From a checkpoint of a small image VAE.
Model: 5.74M parameters, 64-pixel images, encoder arch convnext, encoder norm layernorm, encoder activation quick_gelu, encoder depths [6, 6], encoder widths [64, 128], decoder norm groupnorm, decoder activation silu.
Data: trained on photos of plants, animals and fungi (iNaturalist), 38949 training examples, 17.4 epochs.
Rows from block 9 of the encoder of a small image VAE, named by matrix and row number. Rows with one number within an expert belong to one neuron, the router's apart. Each number is 128 + 24 x the weight over its row's rms, rounded and kept within 0 to 255. All counts start at 0.
Before each expert's rows are labels from the 100 images, of 14976, where the router gives the expert most weight on average: "strongest on" is what is common among them. Only what is clearly more common there than usual is listed. The data: photos of plants, animals and fungi (iNaturalist). In brackets: how many of the 100, against the usual share in percent.
# router: router (encoder.blocks.9.mlp.router.weight, 16x128, trained with AdamW), inputs 0-127
# up: expert up (encoder.blocks.9.mlp.up, 16x64x128), inputs 0-127
# down: expert down (encoder.blocks.9.mlp.down, 16x128x64, transposed), outputs 0-127

# expert 10
strongest on: class Aves (84 vs 55); order Anseriformes (28 vs 5.5); family: Anatidae (28 vs 5.5)
router.10 [127 118 141 157 134 114 127 153 141 126 114 124 149 137 122 112 138 122  92 146 114 136 176 110  88 186 116 120 110 134  86 114  81 129 124 147 142 127 142  96 123 152 167 108 152 121 124 120 119 140 183 141 155 167 133  80 147 159 103 124 111 139 179 132 124 152  99 120 137 145 112 114 134 162  73 107 103 100 166 186 160 126 122 154 128 147 139 126 150 130 141 121 132  90  92 119 143 122 128 117  79  97  82 119 160 101 115 144 118 135 101 136 101 133 133 150 127 136 143 179  89 116  86 174 140 136 133 104]
up.0 [138  96 153 122 125 136 137 150 112 157 134 142 113 150 133 103 142  94 152 123 131 128 129 131 172 125 107 125 136 114 108 114 128  99 156  94 124 114 137 110 173 169 108 163 131 144 128 134 127 129  86 136 126 156 103 175 143  54 105 119 150  83 137 122 105 132 111  98 135 139 113 143 103 145 106  86  89 118 174 111 136 139 153  97 119 144 134 136 125 113 166 124 108 160 175 125 140 145 150 111 155  76 175 196 128 134 155 131 107 135 139 159 124 120  91 136 144 147  92 117 145 113  95 142  86  88 142 108]
down.0 [129 106 153 130 109 100  78 114 169 126 124 120 136 143 124 113 151 142 136 161 145 133  54 104 149 135  97 109 120 106 129 143 119 151  83 165 162 160 137 145 112 126 101  86 116 148 113 146 117 135 137 124 144 132 118 121 169 122 133  87 142 115 108  92 137 129 113  95 151 130 132 121  89 116 151 125  90 110 145 174 140 134 126 116 118 168 160 111  96 154 117 153  93  82  94 142  96  98  92 125  80 155  78 139 151 111 167 150 131 103 104 126 145 144 132 129  95 116 105 170 114 108 137 138 114 153  87 137]
up.1 [102 142 124 130 143 143 125 145 147 116 153 162 144  94 128  70 159 131 134 150 124  92  94 174 125 113 109  53 174 100  83 147  89 132 139 146 124 111 126  99 146 139 104 130 180 123 161 144 125 143 157 141 119 129 126 163 117 102 116 135 137 137  61  86 132 139 152 129 176 149 119 128  92  91 122 112 132 131 155  76 131 117 106 113 149 112 117 142 122 151 129 135 131 140 139 164 113 140 133  74 100 150 117 177 135 113 135 120 139 112 148 142 121 156 147 110 107  99 103 110 124 135 172 150 140 132 142 141]
down.1 [136 122 140  98 146 150 184 142 131 159 133  92 131 149 155 115 141  90 140 131 163 106 141 147  88  96 129 125 139 186 134 159 153 138 132  94 122  88 114 103 140 133  92 161 140 126 135 113 134 139 120 134 114 137  91 154 110 168 151  94 118  98 137 111 148 143 158  98 176  70 152 151 104 148 139 164 153 110  68 160 125 123  98 117 103 128 120 132 133 117 147 136 187 115 106 110 152 147 125  99 140 163 141 121 139 129 120 103 121 130 138 112 111 160 142 167 113 107 115 123 119  99 174 122 148 104 122  82]
up.2 [104  93 127 161 165 122 161 148 180 126 147 130 173 112 127 158 127 137 173 143 139 110  99 133 123 136 119 105 142 105 141 139 122 170 117  95  96 153 112 121 190  72  87 146 120 115 127 139 106 135 121 128 146 158 123 138 148 110  53 153 128 110  99 106 150 126  71 143 134 123 116 108 118 143 102 202  88 150 106 119 113 141 148 119 130 111  91 129 122 118 138 108 128 153 147 146  85 163 104 112 137 133 125 164 124 133 128 107 115 112 140 136 142 119 106 117 172 104 134 134 123  94 102 159 131 149 127 131]
down.2 [144 126 139 126 122 123 103 138 162 133 111 116 165 112 156 141 173 145 121 130 147 122 110 131 119 145  80 118 148 163 134 151 103  98 144 110 130 108 118  89 142 157 126  93 106 144  96 134 160 132  67 135 178 136 145 154 131 129 148 134 151 122 115 113 111 155 157  70 141 164  80 109 112 116  82 182  94 122 137 162 111  81 122 139 146 129 114 126 130 134 183 154 156 154 137 134 120 140  92 131 129 105 131 158 121 151 147 180 145 138 119 112  70  97 124 159 132 147 120 153 111 150 123 101 134 103 140 158]

# expert 3
strongest on: phylum Chordata (96 vs 60.8); class Aves (93 vs 55); order Anseriformes (37 vs 5.5); family: Anatidae (37 vs 5.5)
router.3 [130 138 111 156 140 115 125 180 145 127 175 119  94 123 108 114 115 163 113 121 115 137 201 167 126 168 154  95 116 166 114 135 139 107 127 144 131 131 122 123 145 101 105 110 151 121  70 107 109 109  90 106  91 114 134 115 135 119 120 119 134 146 166 123 110 118 124 114 119 157 133 140 150 118  94 146 134 104 130 134 142 135 163 134 207 166 202 130  85 133 143 143 105 175 147 114 120 151 134 132 132  98 155 129 134 139 119 100 115  97 147 140 120 133 125 124  95 129 111 115 145 123 164 147 169 155 135 168]
up.0 [122 137 132 138 108 139 146 131 114 120 149 155 113 125 150 126 128  91 104 128 156 100 107 178 118 129  87 118 215 136 126 121 141 150 105 143 127 131 136 157 155 195 115 136 140 156 134 124 125 114  88 117 134 149 101 152 160 108 109 146 113 113 107 184  83 174 106  97 122 108 161  99 151 156 116 143 108  88 131 123 131  83 113 107 117 135  99 106 114 141 111  69 168 128 113 114 123 133 156 107 112 154 165 178 116 153 119 114 145 113 121 158 126 136 155 109  95  96 150 102 139 142 126 109 133 139 147 119]
down.0 [161 120 112 107 132 134 121 108 164  94 143 100 126 164 100 111 129  98 147 146 100 114 125 131 129 140  95 150 119 135 163 110 177 115 157 136 167 134 108 128 107 129 145 107 105 137 111 121 119 128 120 118 139 150 136 116  96 119 166 132 154 118 126 143 183 160 120 131 164 149  96 114 142 122 146 163 183 152 138 117  85 136 126 120 182 155 100 115 181 162 117 115 143 147 136 173 152 140 128 128 140 131 121 133 150 140 187 149  69 130 141 146 145 139 142 128 146 122 136 138 145 101 199 106 133 131  72  99]
up.1 [119 151 151 152 134 130 139 125 111 166 125  99  67  64 108 150 173 162 138 138 128 144  79 159 114 108 120 143 157 132 123 110 140 138 128 125 110 117 112  95 158 132 100 150 159 117 116 144 132 133 126 133 135 157 147 181 118  99 143  98 181 139 136 159 133 186 148 108 121 120 124 127  93  63 103 109 157 125 121 114 110 147 144 144 157 143 113 119 107 113 128 126 151 125 116 127  80 149 134  90 118 100  77 174 152 131 133 114 148 118 143 124 132 139  96 148  96  96 145  81 126 144 146  99 139 127 144 111]
down.1 [ 94 129  83 138 119 137 130  90 101  95 159 148 107 169 130 136 123  89 117 140 155 124 115 153 158 159 104 126 159 135 133 131 123  97 167 133 160 181 123 124 137 133 108 135 141 163  84 143 116 139 120 155 110 138 143 133 145 113  87 122 170 119 149 111 106 167 135  88 125 132 134 137 136 100 154 145 160 132 119 199 153 140 125 124 103 103 128 122 103 134 176 112 125 135  80 113 102 116 143 127  95 107 139 136  97 151 167 113 109 132 104 128 105 119 151 126 127 109 109 115 168 105 176 170 125 173 107 175]
up.2 [135 166 167 179 121 150 113  70 112 170 110 133 174 131  95 117  99 113 107 130 143 111 113 168 118 143 128 125 147 114 113 121 149 128  92 125 141 122 141 149 128 197 117 118 117 110 134 107  74 126 103 133 101 150 133 173 100 138  96 157 129  84 106 135 130 198 130  89 119 126 160 118 143 154 139 132  80  99 140 116 111 124 145 121 129 125  92 111 175 130 158 169 161 151 125 174 124  82 109 131 130 144 135 151 148 145 119 114 126 108 135 116 141  88 127 108 102 159 120 120 129 106 115 142 124 136 125 141]
down.2 [142 171 135  97 133  98 140 170 134 110 139 150 132 145 155 116 156 116 103 162 145 165 151 125 103 161 112 164 116 145 116  87 122 123 141 118 130 160 128  78  99 167 125 138 134 100  96 114 121 109 133 107 142 132 110 141  94 155 119 138 163 187 141 136 123 153 138 120 106 188 122 140 122 156  83 126 115 121  89 137 117 143 131 126 106  97 131 160  79 107 145 117 105 130 144 146 166 139 122  71 148  95 119 125 114 131 146  99 119 151  98 131 109  86 127 147 124 130 127 114 156 200 116 123 112 104  88  98]

# expert 7
strongest on: class Aves (83 vs 55); order Anseriformes (25 vs 5.5); family: Anatidae (25 vs 5.5); order: Charadriiformes (25 vs 7.6)
router.7 [121 148 109 102 135  96 107 156 146 136 101  90 156 108 187 110 111 107 104 120 110 140 125 159 119 105 129 112  89 118 110 135 127 154 112 110 136 123 139  85 140 156  86 109  83 114 113  89  98 121  97 159 105 148 129  99 186 113 148 127 118 137 143 115 134 130 126 140 135 145 113 123  45 132 117 189 114  90 124 103 101 117  84 136 156 153 161 120 154 116 119  97 119 117 107 126 141 164 126 142 167 126 142 125 137 129 112 109 114 179 136 132 144 133 163  94 136  87 136 149 120 120 170 157 131 106 128 104]
up.0 [140  93 108 121  81 166 154 160  97 128 140 136 110 121  80 111 124 100 152 133 122 120 109 115 108  92 135 109 183 109 149 143 125 139 141 110 147 134  90 170 140 132 117 113 152 159 120 123 137 163 165 111 134 180 116 153  78 137 145 145 139 109 107 149 125 164 146  96 123 162 128 123 154 142 117 114 124 137  95 103 146 145 143 151 142 112  74 118 126 126 146 125 139 162 105 108 151 183 158 104 124 151 149 158  83 136 117 184 115 110 143 135  96 127 132 145 154 120  91  97  77  90 117 108 142 114 137 113]
down.0 [109 131 115 147 123 116 142 181  71 117 172 156 129 154 124 144 178  74 126 133 134 148 145 166 143 136 113 151 149 129 150 118 111 143 176 155 134 107 158 123 102 155 159 121  96 151  95 171 127 100 105 151 144 119 138 166  99 127 178 162 102 163  98 129 100  99 107 120 141 170 144 139 114 150 114 107 176 141 117 141  99 124 121 128 129 145 120 118 131 120 159 110 159 159 136  98 104 129 124 132 121 101  86 114 114 138 137 134 107 151 117  80 123 135 131 104 133 105 155 147  96 141 185 140 123 124  98 158]
up.1 [139  84 126 181 136 107 137 148  94 115 146 141  94 184 102 149 110 146  88 137 143 125 127 124 133 137 123 111 179 122  93  69 153 150 108 128 122 139 104 105 140 215 166 135 144 120 141 147 123 134 128 117 106 141  88 116  93 147 126  94 179 116 163 121 151 142 134 129 123 125  87  84 132 114  97 111  98 126  84 144 137 154 117 139 160  88 126 155 142 135 141 147 150 151 115 135 155 112 124 135 156 133 121 134 128 109 130 140 152 102 179 100 113 133 139 105 155 137 103 110 139 114  92  90 138 138 129 131]
down.1 [103 141 113 148  70 145 136 131 141 138 155 139 142 126 130 134 120 130 103 143 165 137 158 151 150 135  66 164 133 129 147 131 118 120 198  95 132 118 142 113  98 117 154 111 139 110 122 103 136 124 141 123 128 173 153 129  79 156 133 129  84 104 125 132 134 170 127 147 137 171 165 106 124  89  96 123 118 100 113 167 133  74 147  97 146 149  85 153 147 118 168 105 154  95  88 105 135 122 113 142 150 142 114 133 114 176 146 138 127 132 124 150 148  79 130 159 156 139 106 120 133 146 122 128 128 135 182 139]
up.2 [171 108  94 145 142 136 135  92 113 103 123 149 157 145 131 138 131 101 123 107 123 155 141 133 142 131 104 122 189 107 128 127 176 120  99 126 126 121 134  95 168 129 144 138 135 129  60  84 133 135 100 143 160 158  90 147 118 149 112 125 101 136 139 150  88 153 143  91 103 112 142 107  85  93  89 137  66 127 158 123 121 174 117 156 140 149  95  98 135 132 132 155 104 161 157 153 119 135 107 143 141 115 145 165 116 133 139 133 137  76 115 106 118 111 156 116 161 123 162  94 100 153 130 136 130 118 160 148]
down.2 [158  95 135 134 112 122 105 116 130 102 140 123 138 163 117 110 117 115  91 102 109  97 112 142 122 151 111 157 156 150 116 136 140 143 172 144 126 122 149 117 103 125 120  84 136 129 131 131 127 155 136 155 108  94 102 150 112 100 169 184 141 106  75 122 118 135 131 177 114 148 130 135 147 117  79 180  99 126  80 101 123 137 101 110 152 147 149 142 128 157 127 157 131 159 129  66 133 161 113 120 152 157 114 113 163 130 153 153  99 139 117 174 148 132 147 111 187 157 159 100 123 102 140 152  98 151 154 133]