Rows from expert 0 of block 7 of the encoder, named by matrix and row number. Rows with one number belong to one neuron. Each number is 500 + 40 x the weight over its row's rms, rounded and kept within 0 to 999. All counts start at 0. Numbers have three digits each.
# up: expert up (encoder.blocks.7.mlp.up, 16x64x128), inputs 64-127
# down: expert down (encoder.blocks.7.mlp.down, 16x128x64, transposed), outputs 64-127
up.0:548465493439432547540491466379549490487472530487472512526543435508531509541514491587461523536489458526445503463481495506503491476473488523612494502517478547466442520411431482551542433510516600
down.0:462493466429519490368518439557530541533507567474470514511461427452431476521542485493418489495515457463525476479543511512470527418450477469499451491542498480480503462518536510511501546567497444
up.1:522494518495475517554534446502457544481463475493519512478470495480488606433478451551475514402514435547501529540477421459494511585535470619563485488540471559484500482469513421486519472535511504
down.1:444515503564505513533475460566457467495474514460442496412531501525517553466547559498475515492504452513575476450534567543443541450425533499519530473471465491579541537576514453429534485549490510
up.2:533489515523493524504518486499591529503506480489387509518487505510456512501508459505426571533540500520500499493498420438551441513453424606482525514566441532514485511429467491500485432479515455
down.2:487450427503551556494455553506457490489497468508493476411463436492465501509495419461492553521485494447494469524515481535525508503446509499483513581510548510549509454444528503508600486570487381
up.3:570461532536506562503468546542446500495486516515513514463521426510541510435507454543483547514535477547498467435498537516473467543405406533549545555545492453516504555419502497402509497479467501
down.3:520462470499494473454497452497431606563486523519521438433527558568456438547578418547494541499560565492522593489485492547441465480550468450461515461510500477504564494477495458465536540501529490
up.4:504514538519500496479468486524496509501530479547566500444502537514501506466523449562505454534440482501524413493470554417515511626468520597533501497465473538474484480449491476532528480534491558
down.4:488452563480448476477487479562467509512478552550463537531466590537413440457568555516471498494466558504467500409460543449458417475475543546442482481476516549540527478528460490461484465435508500
up.5:527524449459453548529493535411462523501470477494462484484512464544520508538524496544469540547475513491496548513495453526525506507521425607523573579562491546464462494468431445488508569477491465
down.5:590484429519465463470504580462445561460507506510536491486574525551402515534500471513471501565514502451492481448491500503501533513411450525488560527524523463443509505451503598507502517446577456
up.6:474508543483538491509509510447505495518575530511496512511500591466504449489480525455381464492562497481532470522433474515540502562566436613532540495473491457494514500418521528556483438513502581
down.6:506377541477416541533573522495479591395423530547543481494505504516503439485592500485427548511456443488470489491475505582474518523562476539501479482562548545478480453585481461519499508461440532
up.7:587572433511496469559549486471446501517460524505434535490470417511520545498514537485499546467491504517499460477537455521494455476456515609552476535533474414471499498409510508509562531471519528
down.7:551500430505457460419509529491463534414447549492488428500519563519516456535492531488496470464432440477538513593456507484508462540502522529603492477532496474437496570558450503464450467487500499
up.8:565515490524550477470468490459522470409462519477459506452442425507514484494468514496439551440528496510512529484486547445511523453484486618502469532499531498489491525387397567551504526518559426
down.8:563525535457459500566534508456507499506548499599446499518483527457539483487404565404519464512471526508449564600532481500429497459508516552529483564489544444537497567529471518479524492471407479
up.9:457536543546539535483505480483458554527461486451534562442503513490495459431491497473470483533532478499460420486576453611527501444508431597537580483475537549538523463420586537530463526482462512
down.9:474512483505556504483515572414442552452507543477543501492536605538537530527474570456598492565421489429443522539525438461508531554531484496531471523458461528506522490465534450457505495474506504
up.10:586476486532541490444494462505486556456460528483491491500498469451420438536486487478469518566466502484508469553526433476507495541534508592504447543499515389483440571431505493452525542491548488
down.10:425431512541559424485451525524506527482529512454465508472522463537521463435476585520570426486533536471462458511443495436509561578514482529517528449530467438492496452509530491418485517527478525
up.11:486434544513477625539499467554419502488509500536479478463523488518536444502581530562474525495549491485494521516479505515528502500464484549524515485479505480505492467367500535536444486456512527
down.11:427467559434501500449534447515488516548512483410521437569541527530449547452519479483465462499452494474533565499531534517482518465482482493493520506523480513481521519461462500524486534536423462
up.12:501529481608457513500467492519460496498504500550505505518462513528497504454451508460482492460525441484493498491469479453486459587482491617494416560505540528502456469426562475456524421495604479
down.12:516472526443521513523574545494483534482554557493543444482538557505508511467442512539513456491487523517487482535453520471567573455506537469432532478504504531516477482533451466427487514570530535
up.13:517460545451487539465494450458464476517464525536479517528499473519531466495577454575518540489483480520484544469501491462538489492528485564551562441475460509558434453446519470528477488498476503
down.13:516571518578452495526522515501510455477498467548481540463475437527460580497534474564359475514477538491520593486561515530479526506505531509507516532566545486452506495513491435437524480462451465
up.14:502532504532478502450429480500435508529541503465444452456595493524472526438533619546515503451507463497554512473502453444538485481566479528522529462512545486451501585412507450520524505420525528
down.14:474424484535531524467494494410508492493456543518546445487519475501563502475492427517509470470443571468492517487457555547429514484457480522495511507525549491449482482485511499512462533530500473
up.15:577416470555496466468469498536398531470511496468554560520491470512492511458487402545536502521483507495502495499511553487441488535436534528554486494501445495482502547390489558476570531502529515
down.15:488583520404514496547542456562483502541555514540436491539448538535500419449556535522498478424480528471474453450489485436456547438504571517534492513502483531527492476569504455553523447527446489
up.16:547500452495494537530516419504397546484494457452518481534484463488514461473471525544521517471497452512475495493496444479500517539451508636604419478542464515550505489481469574412556522538474452
down.16:528536455512496481569477481505470519524564510442528558521452507476453514480513523469521445525521500439475430424536485467475506516504504499418518549481500518487456463505516508515480478466539502
up.17:534526561452500529471521545531523521442575509550433483507470455557521476517501583573503533498497464511526523514530475521487474533484479519558475519490485445467452492433518485509547447488526529
down.17:481584514453473499466525524482527506438587524419507516484481466520433504474501462455361507528463441503538521480474481481558495476427507514508503474412545555486500496538528547523488552536478522
up.18:537508488489527465525473550538436503451525532536521454462488550455462542530542428541477505532538501497534489430511476459550518558499452603531447496486507501526486515473517479448568487476487537
down.18:474491524491573442555439542517532527509479573521482551563445504464479481479464563477515462543512501498536460529489514484530547546544476513518531518549480437486498473446426452476463499516543535
up.19:448472473476506441521500464528502486498555422457395544526543501474525426516495506466518514504467489513508520501538498441522514509480529500529477517432458487466549546424490534533429525497521544
down.19:441510508487508550484456486496484549555521479498533510508527615513440541530557493443509572494525470540501552543496528489438565512495529500515566479529526538403504516490492484473531526506481478
up.20:512487458447469490490521538548534543496594442495393487460433461514551562500468534545480566485482546540515479481501526541468504535456554581532458474482525489527538478384501451495518493512555473
down.20:475458520569510526462558506419503471434457507476487489490523530534400495472542453533468492529430454514483529519487527474477448614516472527475501579470491561549469433490497501435535475508527476
up.21:524447423469524527528508533506502475522546552476508480491555497460476495465476448457499576542521472412533561512480490475553532544433480556499451445526544471453520513419521529467585406502513506
down.21:499541466490420472546475529469565486525507493534481535486562447525418561510475523539550490467537509528448475619556523465519520506504547456548545543566494461526566504445434496569495487556566463
up.22:538460501466432509486545511470470476518477458464531494518482534499495570533536517540474442511528481514525516495497515512504540392485466596519514492439472535511457487400491582431500507545512427
down.22:547468497428454501518497537556548516473525553522419547484488503548494577502494521477479552478500552457555530573413519524487492494405524525456507457532539507499469520432555457486470514491491514
up.23:494490462467531487543528490486512464484524464543528553516522434546432511506463554472536506504494467544538509453500436566510486550470536631541515489452472489496470509390510537474455535493488532
down.23:438484428531539441480434522492445532450532553475505533427473499492437524487429485477484512485528507545525448489560543442428473495425535504525602465496469466524572527533576478521493506507551444
up.24:577492543565503483524443416488447503487560461524473442520450429564442502450526528510452548493457466449519545493494453499587478588509465534559544532463540486481496566422486514508491470442508546
down.24:471440531498477456565539480484486493507529512574421444522509473535507485449469537540467472528491499464531476489523551491573527496510541570482547530532496487548449477500500572487484447540545491
up.25:556493525415560492442506413490500517503467489546557537563461467494529493517543496486500538563568515548529528584552465468506477596489464561615511534463501448478539462457578488487515513491497532
down.25:498393429478541501456503476513541458555556499446472557475539528491614521466487494544491528501517574535462527504477468528594476539536528494518478485481434470570542476533497541476600410515454501
up.26:561486490570548521507528468470513533487502545573452488540539534558528442520484489492528450519525543482496503483531520465505450556499552582528483530520461483463526489426523486521509457440575477
down.26:505507518472540509481539483545556509475435483564572452511506476542548515489467542443539554479442515456478432504460556501464402530555513531420518496518505519452446418544544507467489465457436541
up.27:586531530472430447478486520608466468512532533485496523474562494531529463501508520509552526482484498597459451527543498441499463473568478643468491502518513470462460502444468533493463506478508495
down.27:576401552567497510553537509475495553454440490519528513549489539450476526420523512546470504514483468441529546535539495467523511552585474529432515507491547479533507506502524452517466540536508467
up.28:523531520458462431467511505544475478520501524550568566518504507490501502450545491468541501452534525511494448559400475516487478531544528611488441507507469530462500458511516471487478516481535477
down.28:482530437543528493508529505507529485415522578529503565475502485505467534482491477572554513483522497464514488424483477457560483473500511534541526521507498435487438426542514547457557530464499480
up.29:470390556507477538521445499562523413511512490485500515487541520448501469397490518454509532483513492471513497499470525536467474554455475616495503501556453500566455475443463576481567463488502487
down.29:472516527445529518501469505524509591574522504542510492485417542491473526496501527514497524516444500556497485488437549438528515513548460589476464477464509517573480647545457458484473469498472510
up.30:476531536442471510461550514477527494470513457522522440595507525462467478447483498556520497489541499488496529487459557424539508478434471586452512532573513533504505507437496560457530567460482543
down.30:560572637443494486448501485503532566496488514479432512482484513488556473553563497464488464474582526526534501526520507494519494488501509496538435498493465453507544473529509426561533469473517533
up.31:479490529469489549465479501456519542538470466507505520495453487486420495437512525547476469469483466427459477515486539470495526573503466542566561464500545517531516557361506468547553476454464603
down.31:491461491507444490430460418475519510496488490522510514559442508546488387421502562520549501537478452500541518547475474459562495564575549558517498445533465433495534515469461515598520448522429500
up.32:535558528495450497491465493489469595518499505508498420453544492554462505453480454533454506557497524457500459541548441489476457543403537531532524527510481495545542455387531506410505476423498573
down.32:492531535412516552554452560450458499476521529498496549444456530480480547537422505551432459513552557470528514560505492445460518503466482505471481461535558480474474536496401487481464529459476524
up.33:478461529570482505401396485476493498472545498552536498490425518549487537555506453560515502495572476602549549469479488508442518516521493541512521521498455513441546520412489511480539472489517487
down.33:608489522503541462502508559487473535580476528502513409547459553544580503520554527468510475532497502480584477514497490447525514523579489521445447523574482508524455537504483545640495547473475481
up.34:552513568510486495526494464562499505520470440505441525532510515534494457483547486495464564489424521483478501431405533448508458467485512634552492544486481463417438516449484500497494488492560448
down.34:457430469508471483496496550504490535424526484492519516475503500546479503463471477575457564477524553475473508532446535484594438515488541497582382459474549462535466502469512488438545482511457528
up.35:501462465535465485488484479420513529514521532494558527499462571550469473537500407563456488497452496561516513532474541501459480574466544607541527486517458543480448509468487458488449470522472480
down.35:387490440498424577435478519509490518451550497482532486494559518526484545446487512444471526566562450522501493468484501528498535492545524476538554567498521470455531499460507545447474510501503493
up.36:493467544469541507468500542529439561476487453496449555472468448496441486436524539508549516502519552558456531494471496528501491502411493532548438536521474498500494513431487528522489467491488555
down.36:442567453617510492452446546477530575520479555401455548508516529511464418473500497497521508552532471500513503472427550432481540459556509486447508490523494521515467472478426532519508520465531534
up.37:462523530479513487515484479462530527500471537507526510462544444572474430559511556488497548454502451483478522537515462463517514538538527522503424529509547445498532528387429524483631482500492589
down.37:395508431459533531459521546483534509512459530520545502487538528456471504444439439477495519458485484543504497457621506556481547448487483506478443535456478499451484520601516472519480539457529461
up.38:494510477520525536483507538499522493460485563527482516479531513517481585418496425498492437567481510494490518514493511443466444530520550522520470452469477551516542396444505503479533553496563508
down.38:547461538428563459474537520495551559444512573491536472443457457539499447445512519448496435494506531446483545461469494545417509492490496539537390515512604476490552502473505532459452478555544551
up.39:524417467512506497504480445522449464465494492473538511552553508410508429513462507540476539473499460539522495487549525491525514487480530576583475541488473516494476511397519511447443491528523508
down.39:556413458549503551593474511502522520431489501546524535541429449466499519571489511439525503564467480522519477562558524538530540538507458486497496534479456493520494486495498496458485521506428418
up.40:517479541526534480529567478435498474500582475453529489517474474458513490467537517543563438559494437540463492543516481477549453486490545574541479517484538534469468530429539538486450513473497514
down.40:454542535497530527470537528458468471488490492468533520476447493490554564436507545544520423523540465513555562469472463557479529454539487499463498472535500499529499486506587526488491476483487478
up.41:529530492551453407538495525471475503461456476452502422517486468463457438514548442536506540565473507535503502508563517550487495485517499578483522495448519455520556538384510583533561494545505528
down.41:511454545425481553504521489496517540584515493512517495477453491504452486466498528496461475414458523501497482450482560527460509486440525534539486454421586489567473456546542510525536489530374476
up.42:486529443502472508576518550503498496479540533492466498500490582559483540475564428521529481525514568500493508491484507503466455489470502564579515438469466664555533481464495488491551463448550542
down.42:580510421434477503585561546533465462492608538478509526521504488527476506536589471461504515511504478543511492482523504598539524440532518539459512560509520498524533438476557501535502533512549464
up.43:510423417512482499435474428480480501498507535517474534519484487504482503503504486496439562453500517526559483488478442522459496611506448608518482485565492537469497511344524574510454513469509469
down.43:475455492572505553527455515525475446524435507578472514463517439502570538473469522536564568517526515544531493496552511580524518455455435588530541557487475493549480497545433527417441552549509480
up.44:518450509455499468536524539483458547469450496490484572457507513500538513510534436539461503548503523592487496517524591414498498465451512598601468494539495520511479530450494588492500484497493520
down.44:432554483537483494487582478508521524363472596530480485521493484528474476510544582478500507530536513459465461529485459464504571579581528540482478489501546520450506530519536497475538484501569480
up.45:519499486511491462472494477470510488504522503514455490563590564480440411505505450440465533531504507472471536478481517458539516555423518593503473476586484433453453491511529571509529478519520520
down.45:478528591528521472498469500474524458430508497499466497419521621518483465487522492546502557495502448489427408473471529551587478483511527540518460558466462480542439456557499532482486556514504489
up.46:522525540452544513483488500518467559496503504524490530445532499562535529465530472531551493512545494493410492505425538465473491585397551582566500521573517559500474491410584474522565470556472478
down.46:480514516556515460472450492476469534515558465483469546518475468502530447473563562535514463533466461502520399453499513511516457537433490560479439523495519551523450485525550478455509520452526528
up.47:567488487484502494516470363518424468499503521502469591551482483518491538443502509543470560450480478575537571506492475469513564528484484587508463488456472478489520515425453552536537511504492493
down.47:522516481530491466498471498516512457482498444512445537462413543537552483513494576435488524475426487543462574426493486511487510543532518527515471506472542514453564474524500374556507482489556538
up.48:516459492500503472499404437493514544511604490389464458510513523540497445452512468586501508519502523400534496520483529564488463531534440530507550467503519514532475519396508534460554517551442493
down.48:512510511463515512492507494493512472529437540492519516530508500486481491471500527504481441551416514518491506558522435568481475450533492549525560585479447507575460431543454538530485495413564516
up.49:540465470587496577480538441532505518475527529436462511501461530484493456468496495515475531518541471557600490465532491480410471537468558560518429470426552511483461477423500523495532461447597516
down.49:531589386460478573546504596474484493512503512473531519464494496470518519541448403507432498488484500463516549542477478474563529496529491477534465502469526518517500485422521470465539493541449497
up.50:523512530431529458515533514487498478482575494460443527549449503473478552586564533560485463481485444500487502456531480477511522500542437567590508501509536481515535492459519511479465446546517561
down.50:573484587571526503469535480515481551483515530526469528497493455445558547457534539512548490492511455451422479532533481444562516500492512478448562468444473462497523455479489459502477465452498452
up.51:541570476525546448495532539422482502528484466567458474495432510443499568495489551518398451438523457501482458490484557499571524505478485529500508477484550521502498567428484536498549503468508538
down.51:541488565503523541536543460468452512443455501517474484413480507517451496469408505467559522490535500501491526546512508515489539521488525511474476444426428454500488519496510534425545500453450464
up.52:631493566569470575469473469455466523459485516475464484478479514487478518559503438509503531529457432456544472514568459564508467497507497575499485576552507495578496497392546437489540545457553503
down.52:478505527397514458461529558512518485518533494463536512500551538479440462484562538486533542490507458504429483499464529507475494545470493506524535457489486507530542513443512557482491499516489515
up.53:520440451432528525496506440526482525546446495524516483507524507494483530515459525473532593529493477546495513492528494494528456502415457571561419476542502463491467487434501529512524523473526541
down.53:601513425551475497480540456442500520516464454441472489515466468508515456541463581533498530505462462497540521511505511496465515519538508586466541498542551512548501488597486545438482485480592508
up.54:561569475456477585501488483482501502497493484532446487479525440492420449477519461505479504475467477460459546522532520517466513553440472523504470503479519560586468484404504553484495510483595635
down.54:587536507435510491475480452513503492511508471446527489487448513560441508505532537459472453467472544548495556502569493527539531481429513436543473555473453483506428512508419496531504454462519495
up.55:505475495533500534478497469488513466463546492477510519492472499487544447438543467530533458493580433489551507508498519480463512548480432598546513500462534536532542499346471562520501523535502507
down.55:500478524493529498518545498448430513424498525545522515478513474472506566466527546467504511462486454504490551498494531527503529543540526517516453527497534581568510491483514527521426471457493451
up.56:450492516496496531550492458451488490497503528506475501487536490454485493495460372498569538535490464524517512487533510465571472510499511521526391506593529464467501520437550548530519487521485573
down.56:485456476503565507425486492486519433512542485408506465513557419520455494485460468437577517517526569468479454526535479527446481422554466482435480557503523474522504469442522471524471575450563497
up.57:521460542504488468503514469437540570491459456477450459511465440504522503594462482548520566522487606451490498477549472545470491490480468587516501522603479494415511495409445489512539554489479528
down.57:566593532528472415493453479542481560519505481537483502471515470478468512537484514512524540456522449442477493619524504508503458476451516477489508437486502481565467494544452465496554521461524454
up.58:497491539508468517526503463489587555514549489506504445510522410459543516512431471585558523430492511487470440447454476464475479500501511565571472535508544494462476491437481527544470460515553506
down.58:547521431469453519581428526510503552506549523568527544500466388496434485477531597458523480462480512488494477502476489471510480508435519543478445520573527447454504530504495562483538501417516463
up.59:581452492468517567532491530466473533493456495518530532529534472502465535517550506509457476487460520464517493503535519481517501491493528608558518440534463464484416557452583489506525508505513488
down.59:503496514526556542583530507533508487540531456562460516495523591453479462428539498445427442509512529538518511522516515567555503527512525568557549465578494492535491496414493457464512581468544476
up.60:485383487510475585494490516489518495508568510496489519558523444504444491493480476528529550469482470478499536480549488492456483450364424616616461474509500489496475504465467509474476521559446460
down.60:508418536493555435496480441513429482474462492534471487534538496501560447548469534505551466489478481472481488382460482481575489513478547471564418494516554514473499558535457466547517513537489553
up.61:494505524472483529468486457439518581492469568507447497559580534489436464507502594424509519495548519562557506514486487539591455543488496513596484489511507481446562502399477531487471528547545499
down.61:548533477457520522506499524510472545561462498578459555509483479509447526538504461530559493555485526605513567390453496521474509493455480484525473496480564520469494582457499478450483477468501482
up.62:515517581461526553487531477453474521441524489511560488495444548443467459535495455518553511581548445476477488486551527489526499508531409536544505513486514521520495554420555513465506460427572543
down.62:509523582477490510464474535477434454542458452568467536452526447477528504489455520582500475456483526501512486495494486424464493516537508481510470440465439516555437581529501505592536544544461562
up.63:529464537446513493490527512382504584519514570543431532488494455488511459503523585478523527516491511515524523456528439495556492542458527533586491490518523444423580537473539473454446523546497478
down.63:431505498493554438522494543409521518377481555494506507428568462464462511474551485504529483548487519470529506523574495545491536467528559546524533477491483598520546537482457555503535547460533454